{
  "arch": "tc_resnet",
  "n_mels": 64,
  "hop_length": 160,
  "hidden_act": "elu",
  "depths": [4, 4, 4],
  "init": "lecun_normal",
  "residual_init": "scaled_by_depth",
  "beta2": 0.95,
  "shampoo_beta": 0.95,
  "precondition_frequency": 20,
  "max_steps": 6400,
  "adamw_weight_decay_other_params": 0.01
}
Rows from block 8 of a small self-supervised audio encoder (BEST-RQ), named by matrix and row number. Rows with one number belong to one channel. Each number is 50 + 10 x the weight over its row's rms, rounded and kept within 0 to 99. All counts start at 0.
After each channel's rows are labels from the 100 clips, of 14976, where the channel reaches its highest value: "strongest on" is what is common among them. Only what is clearly more common there than usual is listed. The data: synthesized solo parts of chorales (CocoChorales).
# convs0: first width-7 conv, stride 2 (model.blocks.8.convs.0.weight, 432x288x7, each kernel summed), inputs 0-143
# convs1: second width-7 conv (model.blocks.8.convs.1.weight, 432x432x7, transposed, each kernel summed), outputs 0-143

convs0.65:55 63 30 23 56 51 48 62 72 56 45 41 58 49 44 76 54 31 55 57 66 60 43 49 66 40 63 50 46 57 50 58 71 56 55 44 58 44 39 49 54 44 50 40 64 48 57 55 54 61 70 53 42 52 53 46 43 58 33 49 53 49 50 71 56 60 59 53 58 57 56 48 44 45 53 50 39 48 40 33 77 44 67 33 56 39 40 40 37 36 55 54 31 32 57 41 50 44 34 75 37 35 52 60 52 57 47 57 68 58 36 40 37 45 44 36 42 46 48 62 55 52 57 56 67 42 54 58 47 38 43 29 60 58 53 58 46 73 39 61 51 56 67 57
convs1.65:37 43 32 24 41 58 46 36 34 51 63 28 64 53 42 51 67 51 50 46 62 54 50 60 61 53 48 38 32 42 55 59 40 77 56 62 47 30 51 45 55 48 52 43 43 37 51 66 37 34 56 42 37 55 53 44 43 61 54 45 38 54 47 41 40 59 52 37 41 25 50 47 44 45 56 56 48 48 40 53 41 57 51 40 51 52 47 54 44 48 58 59 59 58 37 61 49 66 58 57 65 38 45 60 50 26 45 36 31 69 52 60 64 44 56 49 71 35 35 45 44 56 47 46 42 48 53 46 42 52 65 50 52 40 56 39 58 60 73 39 50 62 45 44
strongest on: bassoon; clarinet; trumpet

convs0.278:53 46 55 72 39 63 71 61 27 54 52 40 52 55 48 69 55 56 37 46 31 42 40 46 53 47 47 57 38 53 52 54 28 41 47 56 49 40 34 49 36 49 55 45 47 52 42 39 34 41 55 46 65 54 63 56 33 53 55 47 54 41 54 58 45 70 57 68 45 50 56 47 64 39 58 45 50 56 40 52 53 40 40 53 42 61 39 44 61 50 55 44 65 64 68 39 44 36 54 49 34 28 39 51 43 40 57 42 30 48 50 57 50 53 57 67 33 36 38 54 61 55 33 63 44 48 50 44 30 50 47 73 50 49 60 56 40 61 37 42 35 40 46 51
convs1.278:26 39 49 34 63 46 44 54 44 48 44 55 34 64 36 41 52 40 38 46 58 49 45 44 32 60 58 47 55 68 43 43 47 49 44 48 47 64 34 51 36 54 62 45 44 68 32 53 26 70 28 43 52 29 57 48 75 42 62 35 39 34 70 64 42 51 52 55 52 43 71 52 42 64 48 60 43 40 51 42 59 62 51 48 43 57 42 56 62 35 45 57 64 58 50 63 79 27 52 43 57 38 45 51 34 56 33 46 51 37 56 50 39 43 55 41 40 60 57 46 30 73 43 60 48 40 62 44 40 46 52 61 56 62 43 44 45 61 68 33 47 56 37 25
strongest on: note D#5; flute; note F5

convs0.198:56 48 57 50 50 77 59 71 48 44 50 58 73 40 64 63 50 55 44 56 54 40 50 60 53 48 55 49 43 65 48 55 42 57 43 38 56 54 23 45 51 63 43 49 53 43 60 61 42 42 69 45 54 44 67 49 35 48 54 41 63 51 71 50 52 52 55 40 42 51 48 54 45 38 54 55 55 48 47 46 53 39 67 50 35 61 48 48 60 68 52 37 59 64 66 42 36 34 63 47 43 48 57 55 63 58 27 45 35 35 59 59 53 52 53 53 34 36 56 55 43 44 40 61 54 45 55 31 48 65 56 73 44 45 55 53 50 48 46 53 44 38 51 64
convs1.198:52 30 61 45 73 55 42 51 45 61 47 43 42 47 53 49 36 38 48 42 59 32 64 50 39 48 70 43 50 96 47 42 57 55 45 51 59 37 32 62 39 52 56 60 27 53 22 50 43 54 50 37 39 47 45 44 74 57 68 47 46 43 45 65 50 58 47 37 63 46 65 50 61 48 35 58 41 44 57 49 49 52 29 40 57 52 47 51 67 42 34 53 61 52 41 41 68 34 52 47 49 53 56 60 43 43 60 50 49 51 33 40 44 37 49 62 59 63 53 36 21 55 39 74 57 73 65 41 44 52 44 63 56 63 57 48 57 48 66 48 45 48 33 39
strongest on: oboe; note D#5

convs0.128:53 45 37 42 46 44 42 47 56 51 64 43 53 72 46 61 48 35 31 57 53 31 60 54 54 45 74 70 30 39 41 46 45 54 54 46 45 73 58 45 32 45 48 45 35 51 54 48 42 55 45 52 42 37 49 56 37 54 58 48 58 47 38 74 42 48 48 48 51 51 40 43 47 35 63 46 45 41 35 48 55 36 49 58 56 46 52 62 47 45 55 57 58 38 25 59 30 65 64 64 63 42 49 31 40 51 35 47 52 52 56 72 58 46 61 63 46 49 58 57 35 54 53 44 48 49 37 48 48 40 53 39 29 44 40 51 51 49 39 46 59 37 50 51
convs1.128:57 54 36 67 56 58 42 55 46 48 49 39 59 46 44 49 49 45 60 60 46 52 54 57 69 55 53 51 62 50 54 46 52 44 47 39 42 49 49 47 56 60 55 49 46 41 54 59 30 49 49 44 54 48 47 39 57 52 50 51 49 55 47 51 54 35 59 61 58 34 51 52 57 67 68 64 60 53 63 80 57 35 65 53 50 44 54 58 50 52 47 53 63 78 55 51 59 39 39 58 43 66 53 55 45 73 43 59 42 55 45 41 42 49 29 60 69 70 49 55 42 44 50 45 61 46 54 41 33 54 49 63 55 42 61 51 65 34 45 46 30 55 40 53
strongest on: note D#5; note E5

convs0.136:41 29 40 48 55 55 47 37 62 52 56 56 35 37 46 65 57 33 55 57 41 39 28 52 31 42 63 43 44 51 44 45 70 46 45 47 66 40 44 47 55 60 55 49 61 55 47 57 57 59 34 44 50 46 36 51 59 72 52 56 68 50 44 44 54 55 59 50 52 62 45 46 53 40 69 47 45 45 44 31 47 65 58 43 45 42 38 42 45 34 40 50 47 49 47 51 35 39 39 55 45 58 44 58 44 44 53 49 56 51 52 41 53 54 54 41 52 50 52 50 55 60 61 50 52 48 30 59 51 44 45 26 37 36 48 60 55 47 37 38 47 52 34 61
convs1.136:50 49 39 49 45 59 43 46 52 65 61 49 41 58 51 47 76 57 47 46 57 49 54 47 56 45 56 62 55 32 50 48 39 54 45 55 48 60 43 65 47 45 61 62 45 49 60 59 38 51 54 73 44 44 41 40 35 39 42 56 47 54 63 42 58 57 45 38 46 53 34 46 32 40 45 59 77 38 42 55 53 40 58 59 44 38 43 50 47 37 46 41 42 44 43 47 55 51 46 56 36 39 55 49 67 61 58 45 59 67 48 65 66 41 62 56 51 23 49 73 76 43 41 36 40 40 44 64 52 55 64 48 54 59 47 39 53 62 36 40 41 56 48 49
strongest on: oboe; note B4; note G#3; bassoon

convs0.81:58 41 53 44 50 55 37 55 49 55 43 41 49 41 40 56 65 43 53 62 55 33 58 60 59 36 57 51 65 51 48 59 55 38 27 63 50 44 39 49 60 40 66 42 53 49 61 48 26 36 72 52 34 41 50 50 44 28 58 54 56 45 39 21 59 43 58 50 53 42 58 66 50 32 38 47 45 57 42 51 68 61 37 50 62 41 32 47 44 63 42 63 44 38 62 52 38 60 66 44 39 36 40 44 54 51 49 37 45 50 43 47 48 45 52 47 35 39 43 51 48 37 43 67 65 42 48 57 57 41 47 51 54 60 40 54 32 59 40 54 31 69 47 57
convs1.81:34 45 38 43 44 55 44 53 50 61 65 43 55 54 49 59 48 48 48 28 57 54 50 64 55 58 48 38 37 60 53 49 61 71 61 86 43 46 66 54 35 41 60 61 48 58 26 39 48 59 60 34 54 54 63 48 70 55 72 51 46 67 42 39 52 38 48 55 47 57 46 31 55 53 46 59 36 41 43 57 50 53 58 30 64 61 33 46 37 47 34 39 27 49 40 41 60 65 53 58 51 35 41 54 35 42 53 61 30 48 31 48 47 48 63 55 57 49 36 50 64 43 40 46 62 57 47 30 34 57 47 51 52 52 56 52 51 46 59 56 41 58 37 67
strongest on: bassoon; clarinet; note F4

convs0.152:59 47 58 50 54 50 40 55 59 51 55 50 53 62 50 49 58 62 65 56 45 40 53 36 50 53 48 43 86 39 49 51 54 58 39 70 53 34 34 57 56 58 55 66 38 54 34 40 63 49 46 65 42 49 50 60 54 44 44 41 59 37 38 46 57 64 43 57 51 57 40 49 45 55 45 51 41 46 35 33 44 68 52 47 53 59 31 64 40 43 53 51 22 42 54 52 56 49 56 46 56 29 44 49 37 51 49 52 53 43 63 54 38 54 57 44 62 65 50 27 59 50 39 47 45 50 51 42 29 66 60 53 63 44 68 44 68 49 46 50 46 33 56 63
convs1.152:75 86 46 53 67 43 71 65 56 59 53 42 56 32 43 62 74 57 56 46 42 62 46 37 55 37 44 55 48 49 50 44 52 74 51 44 36 47 55 46 72 37 42 45 37 52 64 39 74 46 58 71 57 54 52 41 46 54 58 52 51 41 52 51 36 41 49 42 51 60 56 57 38 43 39 43 29 48 53 46 59 67 43 53 47 67 59 52 41 40 71 74 58 43 46 51 50 52 49 56 39 61 34 59 44 53 39 62 56 55 46 68 43 45 47 62 52 52 68 48 55 46 50 32 39 51 66 63 51 38 47 63 56 68 61 37 49 48 51 41 32 50 54 58
strongest on: bassoon; note C4; note A#3

convs0.349:40 34 42 44 43 67 51 45 40 70 56 61 45 55 53 45 57 47 49 55 49 59 60 54 41 47 52 58 53 36 36 52 62 54 63 55 56 46 50 50 69 45 64 61 38 64 64 48 64 57 60 45 42 49 59 52 70 58 54 44 52 48 45 52 62 33 47 50 57 57 58 45 43 62 49 57 56 42 31 43 53 51 41 43 51 46 68 52 32 58 50 34 47 58 43 34 55 58 45 49 36 54 46 44 48 56 73 38 55 36 41 59 47 55 55 71 61 47 37 57 57 56 45 45 54 47 39 39 66 47 45 56 54 55 75 47 66 23 57 58 41 48 46 53
convs1.349:60 44 41 47 45 44 49 44 69 41 37 40 41 53 57 40 55 49 46 40 43 50 59 49 69 61 57 60 49 50 34 41 52 61 49 46 49 71 52 49 46 45 45 57 44 39 52 38 60 37 59 61 38 60 60 81 59 38 42 38 44 48 45 50 42 56 56 50 39 62 45 35 33 46 37 59 81 58 46 53 49 49 32 51 48 66 46 60 67 43 64 51 43 47 42 40 74 40 55 56 65 46 40 51 67 52 57 46 39 56 58 63 41 27 58 52 62 48 60 36 53 49 50 33 67 47 31 37 57 52 48 32 45 51 46 55 36 42 49 49 48 54 52 56
strongest on: oboe; note G#4; note F#4; note C5

convs0.18:66 58 36 45 47 60 53 37 38 46 61 50 72 52 49 52 60 62 33 47 41 48 48 47 64 26 43 57 77 37 62 52 25 73 44 47 73 42 53 61 44 42 39 43 58 60 35 57 46 43 48 55 37 52 61 49 46 60 48 42 53 39 45 54 40 48 49 54 36 61 37 40 36 47 48 54 44 63 33 48 53 38 40 45 54 32 55 58 49 40 50 55 42 39 41 46 39 42 53 53 52 52 45 58 35 50 39 47 56 53 58 29 54 49 57 32 38 59 49 42 30 59 55 55 55 40 43 49 43 67 43 62 53 49 61 56 53 39 55 37 49 31 37 64
convs1.18:53 48 53 54 55 52 60 79 57 42 45 59 54 46 43 50 40 44 50 58 43 42 26 34 42 59 50 55 54 54 49 57 39 38 54 33 51 69 47 58 45 43 54 54 30 55 57 58 34 46 46 68 36 34 64 64 47 45 69 49 43 50 57 68 49 45 69 36 53 46 67 41 64 53 35 76 40 34 52 66 57 65 59 55 38 54 67 58 52 39 66 65 60 61 39 63 60 38 43 50 52 56 40 66 43 59 30 56 64 41 44 54 33 52 45 65 61 56 53 38 44 46 44 44 65 58 55 60 31 47 30 57 58 68 47 35 32 47 41 59 32 48 53 54
strongest on: note D#5; violin; note D5; trumpet

convs0.222:49 42 64 53 53 43 41 41 39 67 33 54 41 62 39 38 49 57 52 47 48 27 43 53 57 46 58 52 46 37 50 52 68 37 43 43 55 45 65 52 43 43 46 41 53 38 47 58 31 42 59 51 43 30 55 61 43 41 40 62 39 43 45 52 40 57 33 45 60 42 36 36 53 58 49 65 46 50 41 41 68 40 57 48 46 57 35 48 39 61 45 58 48 48 77 52 44 67 55 39 39 33 38 62 53 32 52 23 59 56 43 53 57 55 52 52 34 45 56 52 64 47 59 75 50 30 45 52 49 49 53 54 57 38 45 48 31 54 32 61 48 50 54 37
convs1.222:67 54 54 47 46 50 62 58 48 76 70 44 45 42 56 61 55 38 37 51 68 52 51 52 47 56 45 35 50 69 68 55 46 54 61 71 59 40 45 55 31 38 45 39 61 46 31 68 42 57 53 46 52 61 43 50 74 40 58 51 50 45 35 51 62 44 44 56 57 40 55 43 48 45 41 48 53 48 60 46 61 50 63 55 55 58 39 66 44 37 35 51 58 53 54 56 56 40 72 54 60 38 56 44 46 55 40 53 35 60 49 36 48 44 54 56 63 41 46 50 55 40 64 56 56 53 45 45 44 64 59 44 59 66 41 67 36 65 47 49 45 53 33 41
strongest on: note D#5; trumpet; note F5; note C#5