config.yaml
train_examples: 39062
hop_length: 160
win_length: 400
codebook_size: 1024
arch: "tc_resnet"
norm: "batchnorm"
optimizer: "soap"
beta2: 0.95
precondition_frequency: 20
one_sided: true
epochs: 21.0
Rows from block 2 of a small self-supervised audio encoder (BEST-RQ), named by matrix and row number. Rows with one number belong to one channel. Each number is 128 + 24 x the weight over its row's rms, rounded and kept within 0 to 255. All counts start at 0. Numbers have three digits each.
After each channel's rows are labels from the 100 clips, of 14976, where the channel reaches its highest value: "loudest band" is the band of the loudest frequency at the time of the peak. Only what is clearly more common there than usual is listed. The data: synthesized solo parts of chorales (CocoChorales).
# convs0: first width-7 conv (model.blocks.2.convs.0.weight, 192x192x7, each kernel summed), inputs 96-191
# convs1: second width-7 conv (model.blocks.2.convs.1.weight, 192x192x7, transposed, each kernel summed), outputs 96-191

convs0.90:103135128121136162139140142123103130132118139091075134122102136149127089136163123166152082113146123118155129101115139130140094133098116126110185125062119102149096179141111144126134111122103142133151088102124139138095122106132136147115157189153146092148130136136107163136150131108085136164
convs1.90:125133107135108134159117105117112112119132136125114108130081115120117094109123103134121078121086091099130104117106108087110113083112101125105158105123109132084097112135124126125137107106118120116159099081097115111070124109126096112094096130112102096140073131107137169097105133102120094112
loudest band: 1000 to 2000 Hz

convs0.36:109127094099121097112134099124132145157143111097159085096139133139106111164117142139104118102121134142113146174129118124128115114144155109156111120146156090132131078089125107095151134196136150117114156156114161128132107138113166098138132084128093126113133119174165112158128113112128100111
convs1.36:129163127170120169163152121163129099156109126123170147145122182155138121136102079159165123118133115095129155152107159113136117151147099125086156155127086131116093162164145153116138130142084121121141101120145113142126148108157119110147100161131133138140099137112126178138162137138127172141
loudest band: 250 to 500 Hz

convs0.7:120146136080084126105115147077128138077130147155114138123180140136141099105125134116077070153132132096141135153082087153091100130121091165124129118120139199116149172105118117096117055114191142143145092092100104160118116101140134136103111138141128117111097126138119147085133127117127151119
convs1.7:129130101147107123179135087148121095134095151136118135117102110150130100126101115155171097085102078078140110110125098086116107113125125126099164140125097125103099144147127155119116110127094151096171105087131100094105144099112086101132079172125094112159079155110128165112127139098124125124
loudest band: 1000 to 2000 Hz

convs0.1:098127128092114121142125081133145153071135145143118154107136114107093092139083129115087124115112140143094141150127088090106132135138141149124124136149100122114115132067089096102114066124161129154129133130092097120137092113145120137142106099147135137106111148140109086103139119082124124111
convs1.1:132144133121098146176148117139112100153099137132156162133098136152162088130105109152155104110103109079136121137128149086131104115150094138111153129108111170125117145152119149109124123140089143102145080105116133105126174103120094121123068164139123132144089111105151175136144136109131120110
loudest band: 250 to 500 Hz

convs0.147:081115137152132158161101110152092140147118118105100112130164135084152143106090104124141104122123111126153131096185150179140091147137143128144125137146145106083151144143125114100138094133176137136106058122147177116136112106114105119105100128139141143119124084114137096103116119154100148142
convs1.147:145125150087174123103125167099138159101117144125127115127121134137096146107164169122124159176136175121106120115181097141147150137127158131160125122145136111154153130095117134111116108148113130131121161169114121112172138159118133138098156150117181119101148139158104136137140127101155113121
loudest band: 1000 to 2000 Hz

convs0.59:092132181078150125131134144146142078099129094105124160114152100098141130114132121103116110118156148136090123136118133058138105133162122135098164140118120120110100118119101112132093117121116152138132106130133160122091140147082088148125122192178072117135087105161100110099107136146107078094
convs1.59:111162115164114130179140124132120094155083112127141148147123128152134070138108061136160077094082105064128098144092117104101119112120103119100165157121112112117123125139116134113142123126089152108148091131117085138115145098144083110106077161126122136134063132110128168118117129103133125140
loudest band: 250 to 500 Hz

convs0.43:127123103114121125120127137105142116098117103133112123135102130140106141123153070132119117111110092188143129081120128124138115121175121141127177102141113118081110079110106120131087104097124186104152129156148161128099122121139130189158130156132110088123135133129124159090138119113124053137
convs1.43:105172119162091157174114100126111073128097102122117125106118119131119078113097107130148076086099073119131121134115104082102096098112081136093156101109118128104120136130094139117137106123108129124151087079103104127116145112121091094109072137133091110126104136108135169125109122112126133097
loudest band: 1000 to 2000 Hz

convs0.40:129148142087139142108134159111140116099133144112113130122120105096124095117143132157115150099118091118154125151135132084119118124158120091135171141162174121118162141118117117124150129165153140090127105139133137124118131113151107118159123176135107150116107084101133118106083158139146091090
convs1.40:115150123150157115163150109140128081149124110133150135106112099125105122116111092141190078120134129112114106121046110126133105109149142120122179124116088128116120140124089131114113103114091121100138093092126092135118110074141098121124086147140060105131099127113136188124108144115135139137
loudest band: 250 to 500 Hz

convs0.190:154101150106106170142133141126125130116109135150156096109135114138124130143124141132081062114162154090144126121145100132131162107131087131115140132134162135144142140095110140097156078163142131123148121102078130128079115109146124143147069126136113136117096129131134117110186108103124192175
convs1.190:118155097172099110152144109138133072140090133145136149126095139161134085141110102154182092112087094105141118156135127101130098133143106136091165126126111134120117141172138150131119133146083145118167114107144088111118153114109076118132072175134118135132094156098188179122130125124136123123
loudest band: 1000 to 2000 Hz

convs0.61:110144129127124169159108119150133159102085134117117151076113085168124149115136115178118136119113137110095114114149119110144145115098125111155145118105114084137090145134126157162111118080120138119101153119113131130139136109131166128092142174081160094155131155109158163122151130090139093154
convs1.61:114139114106098141182125125100107083149129122140124137095080101126120105143100124127123112113087099111138148105099086090140087102123094150124141107100123161109116135132127122147108116133111131107155101063111131108093141127117088118113080125130096136123104114090187172127097138110127134126
loudest band: 1000 to 2000 Hz

convs0.29:132147114084108099127120158113157097101134127142126136132159129113122123109095114124078130117142151149169147149160082156136116143099147113119084152158115132107132110085117094053179095138121117100087135124094110127123085112154144129135114100129138145100123146144100061118118133138132124116
convs1.29:145134122143132157159147115156142137150108154132166135141119158162158106126111107179163123132114095098128136159110129118121120148157133134101159164121093132124110179168136158108144139157091162122159123139141116145150160113145108115171096155153113162134083146122123160114170146136130151144
loudest band: 250 to 500 Hz

convs0.105:129141142144136125123136173122122118120092146106116141150115139150156136102130140140164105109128090147086139136100114167135074137151119110103143119102066140106139169117158151131106094182137141136114102110107121123108121102157131145107110153158146117136077133146116145141153121111096134140
convs1.105:138118117138128141162126091147114134106136158143122126130089114146131098091116102162138084126115103099175092117088157097135147119120116139081168138118125115114064128157114156124122118093118129122147132118116106112119098084109110087151120139098069155154080165124115123094117156125132131087
loudest band: 1000 to 2000 Hz

convs0.119:129180094132134119128080085098125167138113167112104117148081084121140138162142083132135124150130102096168101118101112149135115115121135123150166086077149080150110131117097133149108127118140143132156125100136114093098147142160100101124139169158074070139160135107143139119129125103144124116
convs1.119:117117117158085145139110112099115120125113101140128112117109119117110098117109116150131088106079092110133082117072075120101087120113082147083168129103105146116112139124111119149093108128124121124147108077114097121105122127127097134097082140128119097115091126097140184114096117101105138100
loudest band: 250 to 500 Hz

convs0.115:114115147084086150154166120141115123072111126137138167178129118106145134122098172108122089106134129109143141131128107160109145141129123180136188146124134160093166147092095096115130066114164120165160092097126125130132105094160131101111121113175126120109122135105134103107129121113105141111
convs1.115:112128124123106097142131105081107117149103141115104130118110123153122079111126124177147113140103100079126083118146095104105102128112105116095163120113100095129128116131125144112109101120123149085155118118127101082121106113107066136102101151096101100142079137117138166089109115088135097099
loudest band: 1000 to 2000 Hz

convs0.175:142149128162123156086158120132139123099112154107124153153149125151110091141088092083126127138102131132112148129110096146134111146179089131124136112136098151112112152146118095093110103142084171157187099123137131134115121058162076108127143131155123089114118143142119125131117156137130117070
convs1.175:101157120125109132163094080128130108154119127127098109123103101130115091113125114183172098132091066069116111124141119088106091107127110112092161108107113147099121141140119139117120106109130136101167091091109095121105137127121094115100109137104107109139078146115130166112124117088107110118
loudest band: 1000 to 2000 Hz

convs0.14:108150125090108152116131136094146140091145120106109140128137117144135120111081150122112127102159127108157145117137079151100113106108114159173139159125092161135131144077112113090132078156110096177100126116086164104111095129135138126129099096128154130119114152110116090101144138083121147117
convs1.14:125124138135108156161135106147118116127123158150147139159093151145148082123104074171134101128099098088146097124093153095129121128148092135072157144134114132110085156167124146127126126128092143116135123111126104114127140095135100123146088172141083159142070150124120153118152164127138140122
loudest band: 1000 to 2000 Hz

convs0.10:175112122103094128154114143123102147109091110151124127146138141115150160129137154133143077148143119097133153142125117187118071143120112160124195143142116142137176149115095122117147085124136127162112071095116142144129092068168155103115124134147164161149128098138121151091135111123115131129
convs1.10:115128109148099121158144091111121087126097151125118138122077102141126075129113120167157113122098083085134088126132101081120110134122101115101158133112109113118117122151138148113098099140113150097162125095138080108108137121109084124105101167114088098152081153097142164107126133101134112109
loudest band: 1000 to 2000 Hz

convs0.99:101105158130114158125127139115118096139121137112105162137133104117127110079171146155115102117113128088138123111087145143129122164111130151111206123105090155082133164138108186146101109134113129185138088124114112127106130113163113132107166198140118147157124112117139172113152141107108096110
convs1.99:121119102117091134160111087108111118113120129119116110110085104114107090109120122143114081129095100098120092099106096093108113097106097124106157119120130137097102110119107137121123099096118119103159113068090114118094129116118080107094097125108094095143081131107141146099100121100104094105
loudest band: 1000 to 2000 Hz

convs0.133:094128124073095139151143158122142116074132135155111172113162119119163119118101132133107107111158117097112120141166122125140118124130117098147169159126126124114133171058095137119144064123138139122163118083079146111123101085140136126121123141147141129107146111118109112097149143078122128127
convs1.133:107109131076125101130125137093109128123122142086108128083126112106092125107146123133102112153108124102124099119159074102091146090105135088122142117104138106136137101112109088135097106096139126093137127122071125100138110139123106126092126139082117077100103127141117130086092102079104098096
loudest band: 250 to 500 Hz

convs0.100:130125120118121127127166130116132123121101119107144075074140138110095119134154111122121105122156124139091134142141145136141095099162140135146120138151134134132106140120158155141113136138130123134121128135126137102055126098126097132130157116143175130133144044158145146123134115098094146159
convs1.100:118166143167135127128168104177174109139125123146129143144149143160085173143105095149119152158093179130162149151126132114150122135158113101094141170126112140143092153146097129115146140151082128128149125127156126105128132124147119101129133141158104167107127166124120140177150136171141149109
loudest band: 250 to 500 Hz

convs0.126:129117110065096142117161160154114124068118122136131159113106121104095131155106155117096118158180143111108132138138080131139123140150117141109100114148091135109117133081100089114121076108120134098135123074091116142142100089147116166147110111145160119107113131100122091090140125113122119100
convs1.126:141146120164110133150162098127139097168090134133152144127116125161149080132104108165174112120090086085144113127133122106115121132150123142117167163117101112129141151154125161109128113173099172109159123120146078130127172109131084114131096177149095138153085155103134168131151144109124137127
loudest band: 250 to 500 Hz

convs0.53:145124147146109178136116080142113128088110129139133156098144102161077133111127129171082137108085107081086071124118114121123108120136133111136195129122064166107131135127136137146093109160112153117147143136096085113110130124188106103150139187111117120140125108113151152124125109100126151138
convs1.53:125127129121107137187118111133106104123123125107118121096077099129136105103121121125136088102113110099135138108109129066116087084124108120126157090099130170106095113110100127121109107089113120102134078073093131101120143109092089120110085116125092093128090107118165168120102140099124095105
loudest band: 250 to 500 Hz

convs0.67:110114104073095147167141140111124114082117130146116168141133108123127101129115139132113104110133132103161146143182102118154124115144143118124183130133093111096131146077061140128134074129117159117186117081071163108117081103143141119120113148151123115126111114126113092098151142079142132105
convs1.67:106109134091135084123107142097109147120143108087100114094151103109101135095144130113118122137119131129100095096141083124101138104100140086116131102097141096148138103106100093141097107096151103090125135132095128094137091131101113138091142116092126087088117113147112118094094100102093108094
loudest band: 250 to 500 Hz

convs0.137:101128117072085121156146153114112145064109145139150142136126151114127119119104093133113126100127117083151142119148100174123104143109131150123143118118153139120150133080081116100123058125154101130151117104080180128155073095139126141141110092125154126108135130113128113103152127099145127171
convs1.137:148119121114095130170140090138135099153106157115126139112101123147115106127112126154164095119110111092142105137137111105121137095147116139103163160126093120117088151141132137108129107119081162112162121085134078095109137101096096126124088169130079117121059166116135180108132131102132134107
loudest band: 1000 to 2000 Hz

convs0.124:121134136093122144128130157124142123096143160166142136140119113120092090117144126108097138117144107111139168105150111156115083104144175102129164109147127119119128146098095160158148101138177123172083130093075167115128134115154099087136167147162169155155178110128148146120136122081097129137
convs1.124:134139115143094162169138107128102102156124150106149133110094137143113105122110107173167097118103098083118127131100116080129088128131087131113155147118121148066108135146138124121123120132076131110164112095123089140111159125121078125133114161147083140125069118091145166109122125114121136109
loudest band: 1000 to 2000 Hz

convs0.116:136147125051117153137121142091134145079087138103097132104152088167087138143142100155081103162151067119102138135148103157118113109146134101122131142102107136139143139093101142110149074114156152157095110105097165155121102070112120135103140130123140146168134110133147150099166099124103116129
convs1.116:111120127149102140165145092122116078138108135127120141102093102125126115136106122153156096127094090120132136122097114073115086117117100124101142123111124137102129125142116104129098109117100123096158097088124126124103150137121101104119088154149068100133094122092169181113081135100130130113
loudest band: 1000 to 2000 Hz

convs0.56:117127104088131159156139180101125138102115138108076122127148146122144160122133152137129093168123115155146154104147097170136098122142170078147159131132139136116123154107089150126150093125119164145110110111125167087132102126182161116132137135144133119153136079125133132106168104099117117136
convs1.56:114133125151116131177124078129126108146102139111143119127082119132103094130104087165130091125075076101122119135095110090119095108122099119076167122118096115094114132143149135104134117129113139116162101084121110122108148108131080116115085151130086107121067140105137170117107135108125115104
loudest band: 1000 to 2000 Hz